python train.py --arch="convnext" --model="CTC audio transcriber" --dataset="read English sentences (LibriTTS-R)" --train_examples=15625 --gain_aug_db=10 --n_mels=40 --hop_length=160 --input="log_mel" --spec_augment=true --win_length=512 --tokenizer="word" --vocab_size=8027 --norm="layernorm" --activation="relu" --mlp_ratio=4 --dropout=0.05 --inner_norm=false --drop_path=0.15 --subsampling=2 --layers=16 --width=320 --kernel_size=7 --init="xavier_uniform" --residual_init="zero_last" --optimizer="adamw" --lr=0.0019 --beta1=0.9 --beta2=0.98 --eps=1e-08 --grad_clip=3.0 --l1_shrink=0.03 --steps=17100 --batch_size=64 --epochs=70.0 --lr_schedule="wsd" --decay_fraction=0.4 --final_lr_fraction=0 --warmup_steps=850 --weight_decay=0.04
Rows from block 4 of a small CTC audio transcriber, named by matrix and row number. Rows with one number belong to one neuron. Each number is 128 + 32 x the weight over its row's rms, rounded and kept within 0 to 255. All counts start at 0. After the name is the row's rms in percent of the matrix's.
After each neuron's rows are labels from the 100 clips, of 14976, where the neuron reaches its highest value: "loudest" is the band of the loudest frequency at the time of the peak. Only what is clearly more common there than usual is listed. The data: read English sentences (LibriTTS-R).
# fc1: MLP up (model.blocks.4.mlp.fc1.weight, 1280x320), inputs 0-106
# fc2: MLP down (model.blocks.4.mlp.fc2.weight, 320x1280, transposed), outputs 0-106

fc1.515 162 [128 130 154 134 148 126 118  79  97 125 129 133 112 134 129  64 128 127  73 122 109 129  10 127 132 129  91 115 127 115 143 126 137 124 126 108 113 126 126 128 158 105 129 128 138 131 127 127 128 128 129 125 126 116 143 128 156 129 129 132 167 186 134 172 129 128 128 113 114 128 123 127 177 133 115 131 127 182 127 127 128 133 103 127 130 130 111 185 172 128 165 185 129 136 133 126 126 126 125 137 123 126 135 134 131 158 150]
fc2.515 186 [117 131 127 128 161 128 128 129 128 128 128 129  67 127 255 137 127 128 127 124 127 128 130  85 128 126 127 128 112 128 124 190 138 127   0 119 127 127 131 138 130 122 127 128 132 127 131 128 129 126 128 139 119 129 129 128  81 112 133 160 129 170 128 177 128 138 123 130 124 156 123 129 131 129 162 132 121 133 128 126 128 139 128 124 120 129 121 128 127 129 114 135 139 126 128 114 136 123 153 136 128 128 129 129 117 121 128]
loudest: 4000 to 8000 Hz

fc1.196 137 [117 124 164 128 147 124 150 129 129 132 128 120 128 126 132  29 125 126 121 136 131 128  60 127 123 127 127 130 127 138 130 124 133 129 118 123 159 128 128 113 115 127 136 131 140 131 125 127 121 127 124 255 130 125 127 128  97 130 126 129 128 178 130 149 128 124 129 128 118 128 119 125 127  10 129 133 121 107 128 127 125 127 129 127 132 145 126 131 137 133 130 146 140  86 127 131 123 131 133 130 126 129 127 128 129   0 125]
fc2.196 121 [127 127 128 135 128 118 129 127 130 126 130 138 121 133 128 100 126 120 130 130 128 122 129 127 131 107 128  20 127 126 128 121 132 129 148 125 218 135 132 128 129 131 130 133 127 121 129 148 135 121   1 138 127 128 125 122 126 114 157 120 123 127 121 128 128 127 123 129 206 129 127 124 129 137 122 130 129 127 133 123 128  42 135 101 131 127 114 121 129 125 255 127 129 121 131 126 157 129 135 124 133 121 130 119 126 129 128]
loudest: 500 to 1000 Hz

fc1.509 186 [139 129 123 124 175 127 129 130 122 124 123 128 128 129 128 127 129 132 127 130 186 128 133 126 127 129 139 213 128 137 126 150 126 128 124 129 131 126 130  18 123 183 138 128 131 128 129 116 108 128 119 127 130 163 115 149 131 126 127 127 121 128 125 129 128 129 128 122 180 127 127 204 128 125 129 146 119 128 128 128 127 128 124 128 127 127 124 128 128 122  59 133 133 112 131 152 127 132 123 109 128 127 126 138 131 119 129]
fc2.509 220 [137 128 137 128 128 228 130 127 126 131 245 128 131 128 255 100 128 134 123 128 148 126 128 128 128 127 129  77 131 129 125 138 133 143 123 128 172   8 132 226 127 131 127 128 159 128 129 130 128 126 134 128 128 110 126 128 139 112 143 132 126 128 116 132 128 110 131 128 134 128 132 159 131  69 128 128 128  96 127 128 128 129 128  49 129 128 117 127 130 133 128 127 128 122 127 125 128 128 129 129 130 123 125 129 124 136 130]
loudest: 250 to 500 Hz

fc1.569 181 [ 91 127 255 115 127 126 130 121 137 132 122 127 128 135 128 131 128 128 120 128 114 106 133 100 121 128 114 219   0 130 127 128 132 129 128 129 123 132 118 131 128 150 135 138 128 126 128 117 134 133 127 126 127 131 128 117 114 128 126 158 153  89 127 132 186 129 130 120 137 127 129 133 136 129 182 134 127  97 128  93 129 153 123 133 149 159 116 132 117 128 128 118  89  92 127 142 130 129 132  65 129 133 128 126 127 128 155]
fc2.569 150 [121 143  97 126 136 121 126 128 125 128 123 128 128 119 158 124 127 125 187 125 255 130 128 125 193 255 128 125 141 115 128 131 121 129 128 108  95 126 131 130 133 120 129 128 130 130 128 127 125 132 140 188 128 150 142 123 129 125 146 143 154 128 154 128 114 128 137 130 142 129 128 127 147 128 108 124 128 128 128 127 119 130 106 129 218 126 128 132 123  96  98 128  97 167 129 127 123 128 157 124 129 137 194 120 123 132 128]
loudest: 250 to 500 Hz

fc1.561 156 [128 141 128 128 128 127 125 127 196 104 132 128 128 128 122 144 128 128 132 128 118 129 134 135 134 133 130 128 127 125  96 133 128 128 133 130 130 134 133 128 128 124 133 128 128 128 108  60 125 127 128 124 119 145 120 127 127 132  51 128 127 127 124 129 126 127 128   0 132 125 112 129 139 156 121 133 122 127 128 130 126 128 128  96 142 127 127 126 255 145 125 128 127 130 128 126 128 130 126 130 137 128 120 108 151 136 128]
fc2.561 154 [ 75 130 129 128 128 118 131  72 128 128 128 130 118 128 119 128 123 129 131 128 128 110 114 130 153 128 172 128 127 132 128 139 128 129 127 126 128 120 137 129 128 106 128 162 127 116 134 128 119 127 129 132 134 218 127 101 129 128 148 160 127 128 138 128 134 128 119 181 135 129 133 108 126 127 127 128 117 129 130 128  98 129 128 133 126 131 128 128 128 128 128  87 134 124 128 129 130 126 129 128 158 127 115 138 128 128 128]
loudest: 500 to 1000 Hz

fc1.651 181 [127 116 131 129 190 130 148 126 180 130 127 126 130 136 130 131 128 194 128 128 146 100 128 133 127 128 137 151 129 128 123 124  44 128 128 127 121 128 127 127 126 128 129 128 147 130 122 124 129 127 128 127 128 129 142 126 122 124 133 129 128 128 110 186 133 128 137 128 138 128  67 101 124 129 136 126 125 129 128 125 128 127 111 138  43 129 129 128 122 130  88 151 129 124 126 122 128 175 134 128 126 128 127 129 123 114 127]
fc2.651 164 [130 116 132 242 128 128 125 125 111  94 132 123 142 125 130 119  44 129 212 124 119 123 129 132 124 213 123 124 130 128 125 127 125 130 127 127  80 128 127 124 139 127 133 133 114 129 170 173 123 123 123 128  59 125 128 129 129 131 127 122 128 136 166 140 100 135 130 116 113  88 129 195 131 126 127 138 135 136 127 127 128 128 128 126 130 203 136 124 128 123 156 132 120 182 139 153 126 128 126 170 127 110 124 128 137 125 127]
loudest: 4000 to 8000 Hz

fc1.122 161 [115 142 127 128 126 129 255 129 115 125 137 127 112 128 128 129 129 128 128 126 136 132 129 132 112 125 132 127 126 222 103 122 128 128 118 128   0 130 127 128 131  92 126 129 133 127 130 169 113 127 155 128 131 129 127 128 130 126 129 101 196 141 124 120 110 125 135  64 134 128 123 128 127 112 119 247 129 135 133 128 124 127 133 128 137 130 128  51 120 130 126 122 127 126 127 129 134 142 128 128 128 128 133 127 150 147 129]
fc2.122 170 [125 127 128 101 127 141 128 128 129 132 130 130 136 125 128 129 143 128 130 146 105 129 129 129 148 127 128 129 128 151 255 255 126 127 128 125  94 128 132  98  96 127 129 127 128 121 154 129 128 133 128 130 148 131 127 128 132 114 128 147 141 130 128 128 129 127 127  96 129 152 125 143 131 148 129 205 146 125 129 128 130 129 127 129 124 125 126 170 255 145 142 128 130 127 121 137 108  96 128 128 124 127 125 127 128 127 131]
loudest: 1000 to 2000 Hz

fc1.331 139 [124 161 190  84 129 133 129 129 153 141 127 101 148 136 127 130 127 131 145 134 115 126 123 128 130 137 126 126  69 129 105 170 102 128 163 125 122 125 128 111 126 128 123 119 129 135 128 130 122 125 134 140 120 128 138 126 135 116 126 128 157 156 126 127 126 130 129 127 124 135 139 126 119 129 144 128 131 116 132 123 127 120 128 127 124  84 128 121 116 128  79 151 137 128 128 128 128 132 120 113 127 129 127 127 149 125 123]
fc2.331 150 [124 126 213 127 156 128 130 127 122 124 132 127 129 127 130 126  40 129 128 128 135 112 121 126 127 130 121 133 131 130 130 127 114 142 125 128 120 139 135 126 127 125 132 128 128   0 151 130 125 128 130 128 128 114 129 129 125 128 129 128 127 131 198 131 129 129 128 130 131 127 128 148 127 100 188 127 128 142 129 143 127 102 133 116 131 127 127 129 126 128 175 111 124 241 132 164 127 138 120 145 127 126 130 125 127 159 223]
loudest: 4000 to 8000 Hz

fc1.59 105 [143 141 131 138  99 136 249 127 128 179 122 133 120 142 130 122 125 117 146 127 133 148 101 157 128 159 138 127 128 125 146 124 133 134 127 142 135 129 255 130 150  99 134 121  92 134 140 131 158 126 126 128 115 129 127 125  77 154 123 127 130 129 132 129   0 123 128 133 129 129 127 125 136 122 127 142 126 127 129 138 121 125 128 120 135 131 128 127 111 128 147 129 147 124 130 154 127 113 155 132 127 126 128 125 142 121 138]
fc2.59 090 [126 128 127 126 129 164 151 148 118 157 129 134 125 145 167 174 128 129 119 133 128 135 128 120 137 142 118 145 117 128 126 144 133 128 136 255 105 130 131 121 120 125 107 126 128  29 217 123 111  85 129 127 156 134 131 126  76 150 132 234 121 123 123 139 127 134 119 132 117 140 101 125 109 137 132 110 135 236 157 128 125 134 126 129 142 178 127 148 130 131 135  81  98 127  98 185 123 134 142 131 133 127 119 132 128 117 129]
loudest: 500 to 1000 Hz

fc1.212 167 [128 128 128 137 130 130 129 126 135 216 114 118 128 129 126 131 126 235 121 214  24 112 127 128 192 124 128 127  78 126 136 130 107 129 128  81 122 102 128 113 128 139 161 128 128 128 129 106 141 124 128 123 131 131 152 126 127  97 105 131 128 129 128 142 138 161 132 130 133 127 128 132 126 129 175 175 129 146 128 120 130 124  78 127 242  62 125 131 134 128 128 127 141 116 128 116 128 147 126  54 145 131 128 147  95 125 114]
fc2.212 136 [130 128 128 138 129  97 127 122 134 128  41 126 128 127 131   0 100 128 128 137 143 125 128 123  69 136 127 127 128 117 128 139 130 102 128 133 132 155 141 130 128 159 128   0 126 128 129  91 131  54  98 164 126 131 128 126 129 129 125 158 128 113 127 178 134 127 126  94 127  96 125 162 138 132 128 143 123 121 123  93 157 133 128 131 175 127 130  95 130 127 133 131 127 134 133  87 124 119 127 143 128  74 127 131 132 128 122]
loudest: 4000 to 8000 Hz

fc1.690 153 [133  90 129 174 115 126 112 128 104 128 127 139 120 164 162 136  95 117 112 125 135 128 137 126 121 126 121 128 100 124 129 112 133 149 128 105 127 128 135 135 128 116  80 132 112 126 137 149 115 126 128 130 125 128 133 123 122 244 119 137 123 125 124 202 130 128  21 137 128 128 127 124 121 127 129 125 130 130 133 116 120 128 130 129 142 133 128 127 133 137 127 113 111 119 129 141 127 128 128 132 157 129 159 136 125 130 120]
fc2.690 119 [141 131 114 124 127  33 113  72 128 140 132 128 142 120 131 132 143 165 130 106 114 141   0 117 126 126 147 125 128 129 128 128 123  86 179  97 130 131 128 230 172 125 127 119 126 108 123 128 130 125 129 126 128 102 128 102 217 128 127 114 140 155 124 131 128 129 146  49 101 127 129 118 151 158 134 122 131 127 125 114 141 128 130 127 139 100 126 130 147 130  96 167 127 128 199 102 110 189 114   0 120 137 133  79 129   0 126]
loudest: 250 to 500 Hz

fc1.133 151 [129 136 128 128 141 134 130 129 123 132 119 143 130 124 134 129 128  98 126 129  96 129 128 127 129 173 131 128   0 130 108 131 128  13 131 113 134 129 127 128 115 127 128 128 125 133 126 128 110 115 134 127  96 123 125  80 128 124 101 134 139 127 153 187  80 135 127 123 123 129 126 117 130 137 125 128 128 136 133  99 122 128 128 113 112 127 127 126 141 128 128 129 124  52 127 121  76 136 125 138 126 128 125 127 139 128 130]
fc2.133 161 [135 214 115 128 121 131 124 174 129 129 126 129 128 125 129 127 143  99 128 127 128 127 126 126 129 132 136 131 129 128 128 125 128 128 197 126 113 146 109 129 137 113 124 120 128 128 126 125 125 120 131 128 114 131 182 120 128 132 127 131 103 127 149 128 122 128 125 125 132 128 132 123 133 187 134 130 127 123 125   5 116 130 127 131 153 129 125 144 114 128 124 135 125 124 116 128 128 118 125 128 135 129 253 117 129 129 128]
loudest: 4000 to 8000 Hz

fc1.516 120 [122 127 132 158 159 126 133 114 124 129 141 129 158 130  91 132 118 134  98  53 127 151 136 126 156  91 101 129 133  64 134 132 123 135 124 127 128 123 115 128 111 163 152 123  86 147 137 128  68 128 107 191 129  90 124 255 132 118 120 147 122 165 128 163 146 140 128 133 162 125 118 128 122  95 127 118  81  45 118 139 127 130  38 104 168 101 132 111 130 127 127 146 133 103 107 128 128 127 127 125 127 120 123 117 139 124 136]
fc2.516 110 [116 133 130 145   0  29 135 117 158 133 142 134  64  96 226 139 137 125 152 129 106  51 111 118 128 128 128 111 119 138 124 129  71 105 126 126 143 162 120 135 133  10 138 128 125 126 129 170  80  47   0 157 135  98 121 120 135 117 152 108 140  62 164 126 128 121 171 111 135 128 181 128 124 135 125 124 154  96 111 133 129 128 111 128 129 128 124 119  62 133 128 188 150 135 139 115 125 136 161 128 128 130 125 154 126   0 129]
loudest: 250 to 500 Hz; 500 to 1000 Hz

fc1.401 230 [126 133 128 126 185 128 255 128 128 131 129 135 126 129 127 127 127 155 126 133 127 129 128 128 128 134 128 125 126 128 134 130  83 128 129 130 128 107 128 122 130 130 127 126 126 128 135 129 127 129 117 131 128 132 130 127 126  98 131 113 129 128 118 145 128 129 150 123 134 140 129 130 130 157 135 132 124 129 133 128 128 134 123 128 128 129 119 124 127 128 129 124 127 124 129 129 127 128 125  81 131 127 128 126 128 140 128]
fc2.401 228 [127 127 128 129 129 130 130 128 127   8 142 128 121 123 135 126 128 128 144 129 129 128 130 125 125 184  53  19 131 126 128 126 128 128 129 132 127 129 131  87 128 126 129 126 127 131  87 127 126 129 120 129 134 128 125 128 127 129 119 128 126 127 129 128 129 125 128  28 172 127 128 128 128 119 128 127   0 126 128 129 153  60 139 128 140 127 150   0 128  34 196 205 122 233 129 130 129 128 128 158 128 129 119 124 130 127 188]
loudest: 4000 to 8000 Hz

fc1.737 131 [ 68 179 129 111 122 129 147 114 129 132 128 130 132 127 134  98 155 121 153 167 150 117 126 119 127 138 128 129 128 128 104 126 130 142 127 151 120 129 124 120 130 255 130 136 132 129 209  22 130 118 120 126 134 135 180 109 125 123 128 163 230 139 128 120 213 128 133 129 166 128 119 128 142 127 134  86  93 126 164 127 132 127 128 129 132 152 120 142 126 134 145 119 119   0 127 164 129 127  74 128 120 125 129 128 163  68 127]
fc2.737 136 [117 128 126 128 122  48 124 120 133 127 105 118 120 129  92 127 132 129 122 139 255 133 110 127 128 145 114 141 124 131 132 136 129 130 117 134 134 120 128 255 126 127 109 129 127  87 123 122 128 133 133  58 147 128 128  78 115 124 118 128 104 126 129 125 134 181 125 130 133 124 126 127 125 123 126 122 128 146 125 129 127 132 124 130 227 126 119 127 132 128 133 135 126 125 165 128 168 128 128 112 136 118 198 123 136 133 125]
loudest: 4000 to 8000 Hz

fc1.419 139 [ 93 131 128 128 129 129 126 192 134 129 114 129 127 129 132 129 128 127 118 147 120 132 128 133  99 128 135 139 128 117 111 135 129 130 145 109  52 128 126 129 130 128 130 129 146 129 128 143 139 138 132 186 125 122 128 127 119 106 132 129 128 115 130 117 132 126 128 134 120 131 129 107 132  93 133 128 118 129 108 128  36 126 138 130 140  13 110 130 125 100 122 107 128 128 119 128 162 155 129 132 132 125 129 127  99 126 132]
fc2.419 140 [127 131 129 130 125  83 133 132  65 129 135 195 129 112 121 131 130 157 129 134 125 128 141 203 129 128 128 129 132 141 160 128 122 128 129 126 127 129 189 126 128 131 132 173 136 125 147 133 131 128 120 144 135 128 129 136 134 243 141 130 130 128 128 128  90 119 126 112   0 122 128 146  79 128 128 111 129 127 149 122 127 127 137 121 117 125 125 135 154 146 121 204 169 127 105 160 119 129 114 131 123 125 119 157 120 125 129]
loudest: 1000 to 2000 Hz

fc1.258 181 [128 132 129 125 138 132 207 121 129 120 116 129 142 116 103 123 132 119 122 109 109 147 130 136  93 130 106 124 137 135 128 131 130 128 122 147 130 128 127 128 132 113 162 131 113 116 134 129 161 127 136 126 136 131 124 125 130 127 128 130 129 128 127 127 105 127 154 127 138 128 124 128 130 128 112 155 130 128 123 128  40 128 129 128 128 107 127 126 128 138  90 129 106 127 144 128 123 115 127 130 137 132 127 131 152 134 128]
fc2.258 150 [125   9 128 129 124 123 129 128 131 135 127 130 124 129 130 127  60 125 126 181 186 122 130 127 179 108 127 181 126 123 128 128 154 129 127 131 128 129 128 129 131 128 118 129 159 129 132 127 128 129 130 126 132 128 102 131 128 128 129 128 135 128 130 130 128 125 122 130 138 128 114 128 128 128 224 136 124 129 116 127 128 126 126 131 126 128  63 128 132 190 176 119 138 128 128 128 127 128  97 128 162 101 127 122 128 128 138]
loudest: 500 to 1000 Hz; 250 to 500 Hz

fc1.596 194 [144 127 128 115 128 132 255 127 130 128 145 127 128 120 129 127 129 102 134 129 131 128 131 133 120 130 128 128 129 129 128 128 183 128 123 184 105 136 135 123 128 132 128 128 122 126 139 128 130 109 128 127 127 127 147 129 131 128 128 126 143 128 133 127 127 137  66 129 124 128  25 129 128 130 100 143 126 118 128 155 120 124 137 142 129 129 134 128 126 127 129 126 120 114 154 130 134 135 102 100 129 121 168 116 135 125 131]
fc2.596 183 [120 127 105 121 128 161 124   3 129 130 125 128 127 136 166 165 133 128 124 132 121 130 121 126 171 127 129 123 124 137 127 190 127 127 127 111 114 115 127 129 136 109 122 124 133 127 175 129 130 126 123 117 129  85 122 133 128 129 129 206 128 129 124 141 127 113 130  85 127 144 118 126 121 128 128 128 127 128 125 114 132 180 130 130  12 129 130 132 128 128 137 126 128 131 114 165 116 128 129 130 131 128 129 129 212 126 128]
loudest: 1000 to 2000 Hz

fc1.328 161 [ 22 116 127 114 135 122 118 136 164 138 127 129 129 130 128 139 129 143 202 133 129 121 128  99 128 131 129 177 137 115 126 125 126 129 128 171 135 129 129 104 128 137  41 127 132 125 118 118 115 126 115 126 127 131 115 255 126 123 127 127 128 145 127  23 129 131 129  77 134 155  81 128 128 134 115 172 128 130 123 125 130 133 128 128 185 128  81 126 127 125 127 138 105 129 118 126 196 124 126 141 115 125 126 102 139  92 125]
fc2.328 149 [134  94 126 116 135 125 124 125 128 122 105 129 129 120 127 130 123 112 127 128 126 126 128 143 159 161 255 101 127 153 128 150 129 125 128   0 119 163 128 146 129  33  93 161 119 128 125 122 118 101 128 103 128 129 132 113 127 128 129 128 134  77 103 134 125 127 126 131 233 130 255 224 128 123 133 107 127 128 137 181   0 116 127  96 116 180 216 128 190 151 132 128 129 129 126 127 130 129 127  89 115 128 128 127 129 128 136]
loudest: 1000 to 2000 Hz

fc1.381 169 [121 128 132 130 134  58 147 115  44 121 152 132 125 127 180 127 128 130 108 128 131 131 128 124 129 152 143 125 128 132 153 131 123 120 128  31 128 128 127 129 127 132 121 132 126 126 128 130 123 126 127 127 123 128 128 147 128 146 128   6 132 127 130 203 134 127 128 105 125 128 128 124 129 131 126 127 127 127 141 185 128 147 115 125  95 128 127 126 137 131 132 146 124 127 132   0 101 128 142 254 128 130 130 131 127 206 130]
fc2.381 169 [129 132 128 127 130 193  80 118 130 126 255 127 127 127 117 125 127 128 127 125 137 123 128 120 128 127 138 127 128 128 127 128 128 119 128 129 175 130 188 135 130 128 127 131 128 127 130 127 124 125 129 126 128 132 112 129 203 120 112 126 129 182 127 129 134 127 126 130 127 133 125 133 128 140 125 131 126 129 126 126 134 147 128 127 114 126 128 127 128 117 130 122 122 136 127 124 145 123 102 128 138 127 126 124 128 127 133]
loudest: 4000 to 8000 Hz

fc1.37 113 [132 136 219 141 122 130 131 122 132 132 107 128 236 128 122 133 138 154 129 162 115 130  78  95 131 202 134 128 134 128 128 128  73 119 161 112 210 134 127 130 127 134  37 115 129 131 225  58 138 132 131 124 130 122 121 122 117 127 125 128  66 137 127 123  75 117 121 120 121 125 122 125 125 136 118 127 128 144  76 137 113 128 131 124 168 121 120 144 206 136 126 128  63 132 130 126  55 126  88 152 119 130 126 109 132 140 129]
fc2.37 104 [115 222 128 112 128 134 139 128 126 124 127 130 135 129 124 163 125 129 122 107 131 193 127 127 128 123 126 134 131 105 128 142 114 128 128 131 129 118 150 128 127 116 137 145 128 123 129 117 155 135  93 130 128 130 129 113 115 130 137 134 122 121 129 128 187 127 128 159 150  41 128 123 121 125 120  70 119 126 135 120 116 131 129 133 116 101 128 170   0 129 129 151 144 121 128 137 129 119 124 125 131 127 126 141  64 130 127]
loudest: 250 to 500 Hz

fc1.360 147 [180 119 127 128 117 141 128 135 132 135 183 126 128 128 188 137 128 123  95 108 129 143 129 134 117 119 127 127 205 128 127 152 129 146 138 126 126 131 126 128 129 121 139 128 127 128 128 124 108 255 131 136 112 126 235 225 136 183 125 128 108 115 121 106 126 125 122 132 121 128 135 123 127  93 112 128 127 158 213 130 118 134 124 126 128 128 142 126 130 100 138  84 123 143 236 128  54 125 129 120 128 139 205 124 132 111 130]
fc2.360 156 [128   0 132 129 151 129 134 128 127 128 130 129 116 123 128 130 127 131 128 127 128 108 127 111 128 129 128 178 140 142 128  93 128 128  52 122 147 113 127 135 104 128 126 133 129 118 129 125 130 133 129 130 126 125 124 127 129 127 127 123  18 168 156 127 125 145 170 128 127 110 127 127 121 128 127 127 129 129 143 128 131 123 125 184 127 126 133 131 147 118  35 119 133 134 133 132 144 118 126  92 120 112 124 124 126 129 128]
loudest: 250 to 500 Hz

fc1.565 148 [129 161 136 116 108 130 127 120 133 231 128 138 129 129 132 128 129 146 139 143 136 125 140 128 120 129 138 128 108 115 101 174 125 137 129 131 125 132 128 128 119 104  80 129 127 128 124 219 127 170 107 126 128 116 131 125 124 116 203 135 116 127 133 128 129 127 127 128 123 129 117 120 128 138 132 132 129 126 128 121 125 140 112 127 125 119 134 132 127 128 128 136   0 129 125 118 128 128 200 116 128 128 128 125 141 129 138]
fc2.565 146 [139 127 156 129 128 141 128 128 130 123 124 123 137 126 157 121 129 130 125 123 128 125 119 127 140 124 221 126 123 127   7 128 124 126 129 144 128 128 129 128 133 128 125 128 121 127 122 134 127 128 129 125 128 129 127 127 128 128 126 124 125 128 134 135 128 126  71 124   0 114 146 128 103 128 125 100 132 118 123 140 128 129 140 128 162 128 138 130 132 127 187 127 115 129  64 136 127 131 125 133 129 130 128 129 140 151 255]
loudest: 4000 to 8000 Hz

fc1.623 191 [129 128 129 121 133 127 128 125 131 127 122 128 125 129 126  96 127 128 110 180 130 132 121  26 127 128 126 125 126 127 129 127 127 129 132 125 117 181 122 127 131 129 130 122 132 124 114 127 127 133 128 255 168 200 127 128 110 129 127 130 133 128 130 129 122 117 120  81 124 126 127 109 128   8 120 138 130 129 126 131 134 128 125 113 165 120 126 130 127 116 128 128 117  85 131 132 184 129 130 132 128 128 126 131 121 127 136]
fc2.623 161 [144 128 156 138 130  92  44 126 127 125 132 128 126 126 123 127 130 127 102 128 127 103 100   0 127 140 128 129 156 132 123 128 132 117 159 130 127 128 137 134 128 125 107 121 120 128 129 126 133 128 128 134 150 131 114 124 118 128 128   0 159 122 155 130 128 123 128 134 129 133 130 127 128 129 128 125 140 128 126 123 140 128 128 126 128 134 129 123 129 124 142 128 128 190 255 125 134 129 124 128 132 128 141 131 129 129 181]
loudest: 250 to 500 Hz

fc1.162 120 [130 113 129 128 128  42 127 127 123 128  92 110 134 119 102 144 109  64 126 141 129 106  91  24 131  59 126 113 143  88 132 121 160 115 206  68 125 155 129 166 127 124 126 123 144 145 118 130 123 125 128 126 130 128 128  95 141 132 113 132 128 125 128  95 129 130 108 138 122 128 124 128 120 128 139 117 128 106  57 122 128 122 163 104 116  40 152 142 115 125 121 132 119 207 114   4 137 122 130 128 134 128 107 107 132 156 123]
fc2.162 108 [134 124 128 112 132   4 128 111 106 132 126  61 129 114 133 124 128 102 123 101 124 128 138 128 130 130 121 128 114 125 151 129 129 220 111 137 128 129 120 129 169 123  95 134 121 121 180 128 128 202 128 135 147 204 124 178  51 128 127 129 128 160 135 128 137 134 134 133 135 127  89 119 132 109 123 129 134 128 128 128 128 124 128 124  15 126 115 127 131 150 128 125 127 137 143 132 128 160 127 117 128 133  81 128 136 134 142]
loudest: 4000 to 8000 Hz

fc1.729 160 [136 129 128 127 226 131 125 138 130 123 127  93 130 128 125 122 130 125 128 132 121 128 129 122 128 127 120 130 135 128 133 128  82 132 136 106 137 128 141 127 127 154  90 125 107 114 142 132  74 138 127 132 125 125 128 128 127 116 130 128 120 134 127 127 130 126 115 129 121 130 130 130 128 135 178 255 132 121 119 128 128 128 130 141 124 127 128 128 140 126 129 128 129 128 132 169 128 123 107  43 128 126 129 167 126 121 129]
fc2.729 164 [129 129 133 128 127 163 128 120 126 127 128 125 128  59 179 128 127 125 128 127 120 113 127 137 128 107 127 128 113 125 117 128 131 128  90 121 128 116 159 127 128 188 126  11 214 126 130 123 128  99 127 128 125  36 128 128 124 127 122 129  70 127 133 128 134 127 231 127 127 129 128 128 145 132 132 128 128 133 127 128 131 129 127  23 134 131 147 129 128 102 129 132  94 138 128 128 130 129 125 127 124 144 128 128 129 129 128]
loudest: 250 to 500 Hz

fc1.12 177 [187  95 124 128 118 128 114 127 129 121 130 128 128 106 126 141 133 141 127 129 147 128 126 128 128 116 128 143 125  83 118 126 123 124 126 133 125 124 127 131 127 164 134 134 106 128 129 125 133 217 127 126 128 129 128 130 127 129 237 131 131 143 124 127 125 129 119 127 128 255 125 123 109 138 127 119 122 135 131 130 130 127 150 129 140 112 133 129 132 137 130 128 130 128 128 128 121 126 127 130 129 129  80 129 119 183 126]
fc2.12 128 [127 141 128 137 126 125 131 129 129 106 195 130 130 127 128 130 128 128 235 120 129 126 123 127 123 128 134 126 138 124 234 135  34 115 131 106 129 128 128 125 127 128 134 128 129 128 131 130 126 129 146 129 132 126 117 128 136 126 115 137 117 131 116 123 128 129 123 133 255 160 126 127 128 130 127 128  96 127 136 142 125   0 130 120 135 128 125 129 111 128 124 128 128  22 133 132 167 135 238 180 131 124 109 128 128 128 149]
loudest: 1000 to 2000 Hz

fc1.49 137 [123 116 130 132 154  88 126 128 123 128 131 128 126 125 181 111 126 126 152 115 129 132 118 122 130 128 156 128 129 125 131 126 124 133 156 128 128 112 128 134 140 125 104 127 139 100 109 137 114 131 130 132 128 124 125 130 111  75 130 116 203 135 128 129 130 126 115 128 123 154 113 126 129 128 139 130 129 127 120 132 120 131  48 128 145 169 127 140 128  79 129 127 144 127 124 124 127 128 128 176 129 128 129 107 149 133 145]
fc2.49 097 [121 128 118 131 127 153 129 130 128  86 130 130 181 122 127 251 121 148 128  99 147  98 106 102 165 129 120 129 140 128 107  51 129 139 144 129  45 133 114 129 119 110 130 127 139 123 168 147 128 129 126 138 121 126 125 128 128 148 149 132 128 129 127 134 121 142 151 132 125 130 149 124 132 152 131 129 132 128 126 132 129 199 127 128 128 148 113 127 129 133 125 127 113 125 100 127 212 127 178 128 128 132 121 179 149 126 128]
loudest: 250 to 500 Hz

fc1.278 129 [158 121 255 124 127 145 129 171 120 128 139 128 114 126 130 136 129 135 130 127 133 128 130  95 127 142 128 168 124 122   0 113 127 166 123 126 127 130 113  63 108 136 131 128 127 129 143 171 123 135 114 120 133 131 107 128 129 130 172 127 127 165 133 130 152 130 117 107 140 255 131 126 111 131 127 128 124 128 128 133 128 130 129 121 128 127 129 103 127 129  94 128 146 131 139 134 127 114 122 117 128 156 131 126 130 130 132]
fc2.278 095 [130 148 145 127 148 132 139 121 125 116 130 123 126 170 122 128 137 122 153  55 130 127  99 128 133 129  59 119 130 127 130 192 120 147 131  99 131 128 134 128 202 177 127  77 127 127 135 138 128  86 128 132 144  83 181 128 120 146 124 210 117 127 125 124 129 128 118 136 127 158 130 128 128  74 111 130 142 136 141 139 129 128 150 126 127 130 128 137 127 130 117 126 127 126  65 106 128 128 255 129 127 134 125 151 125 126 171]
loudest: 1000 to 2000 Hz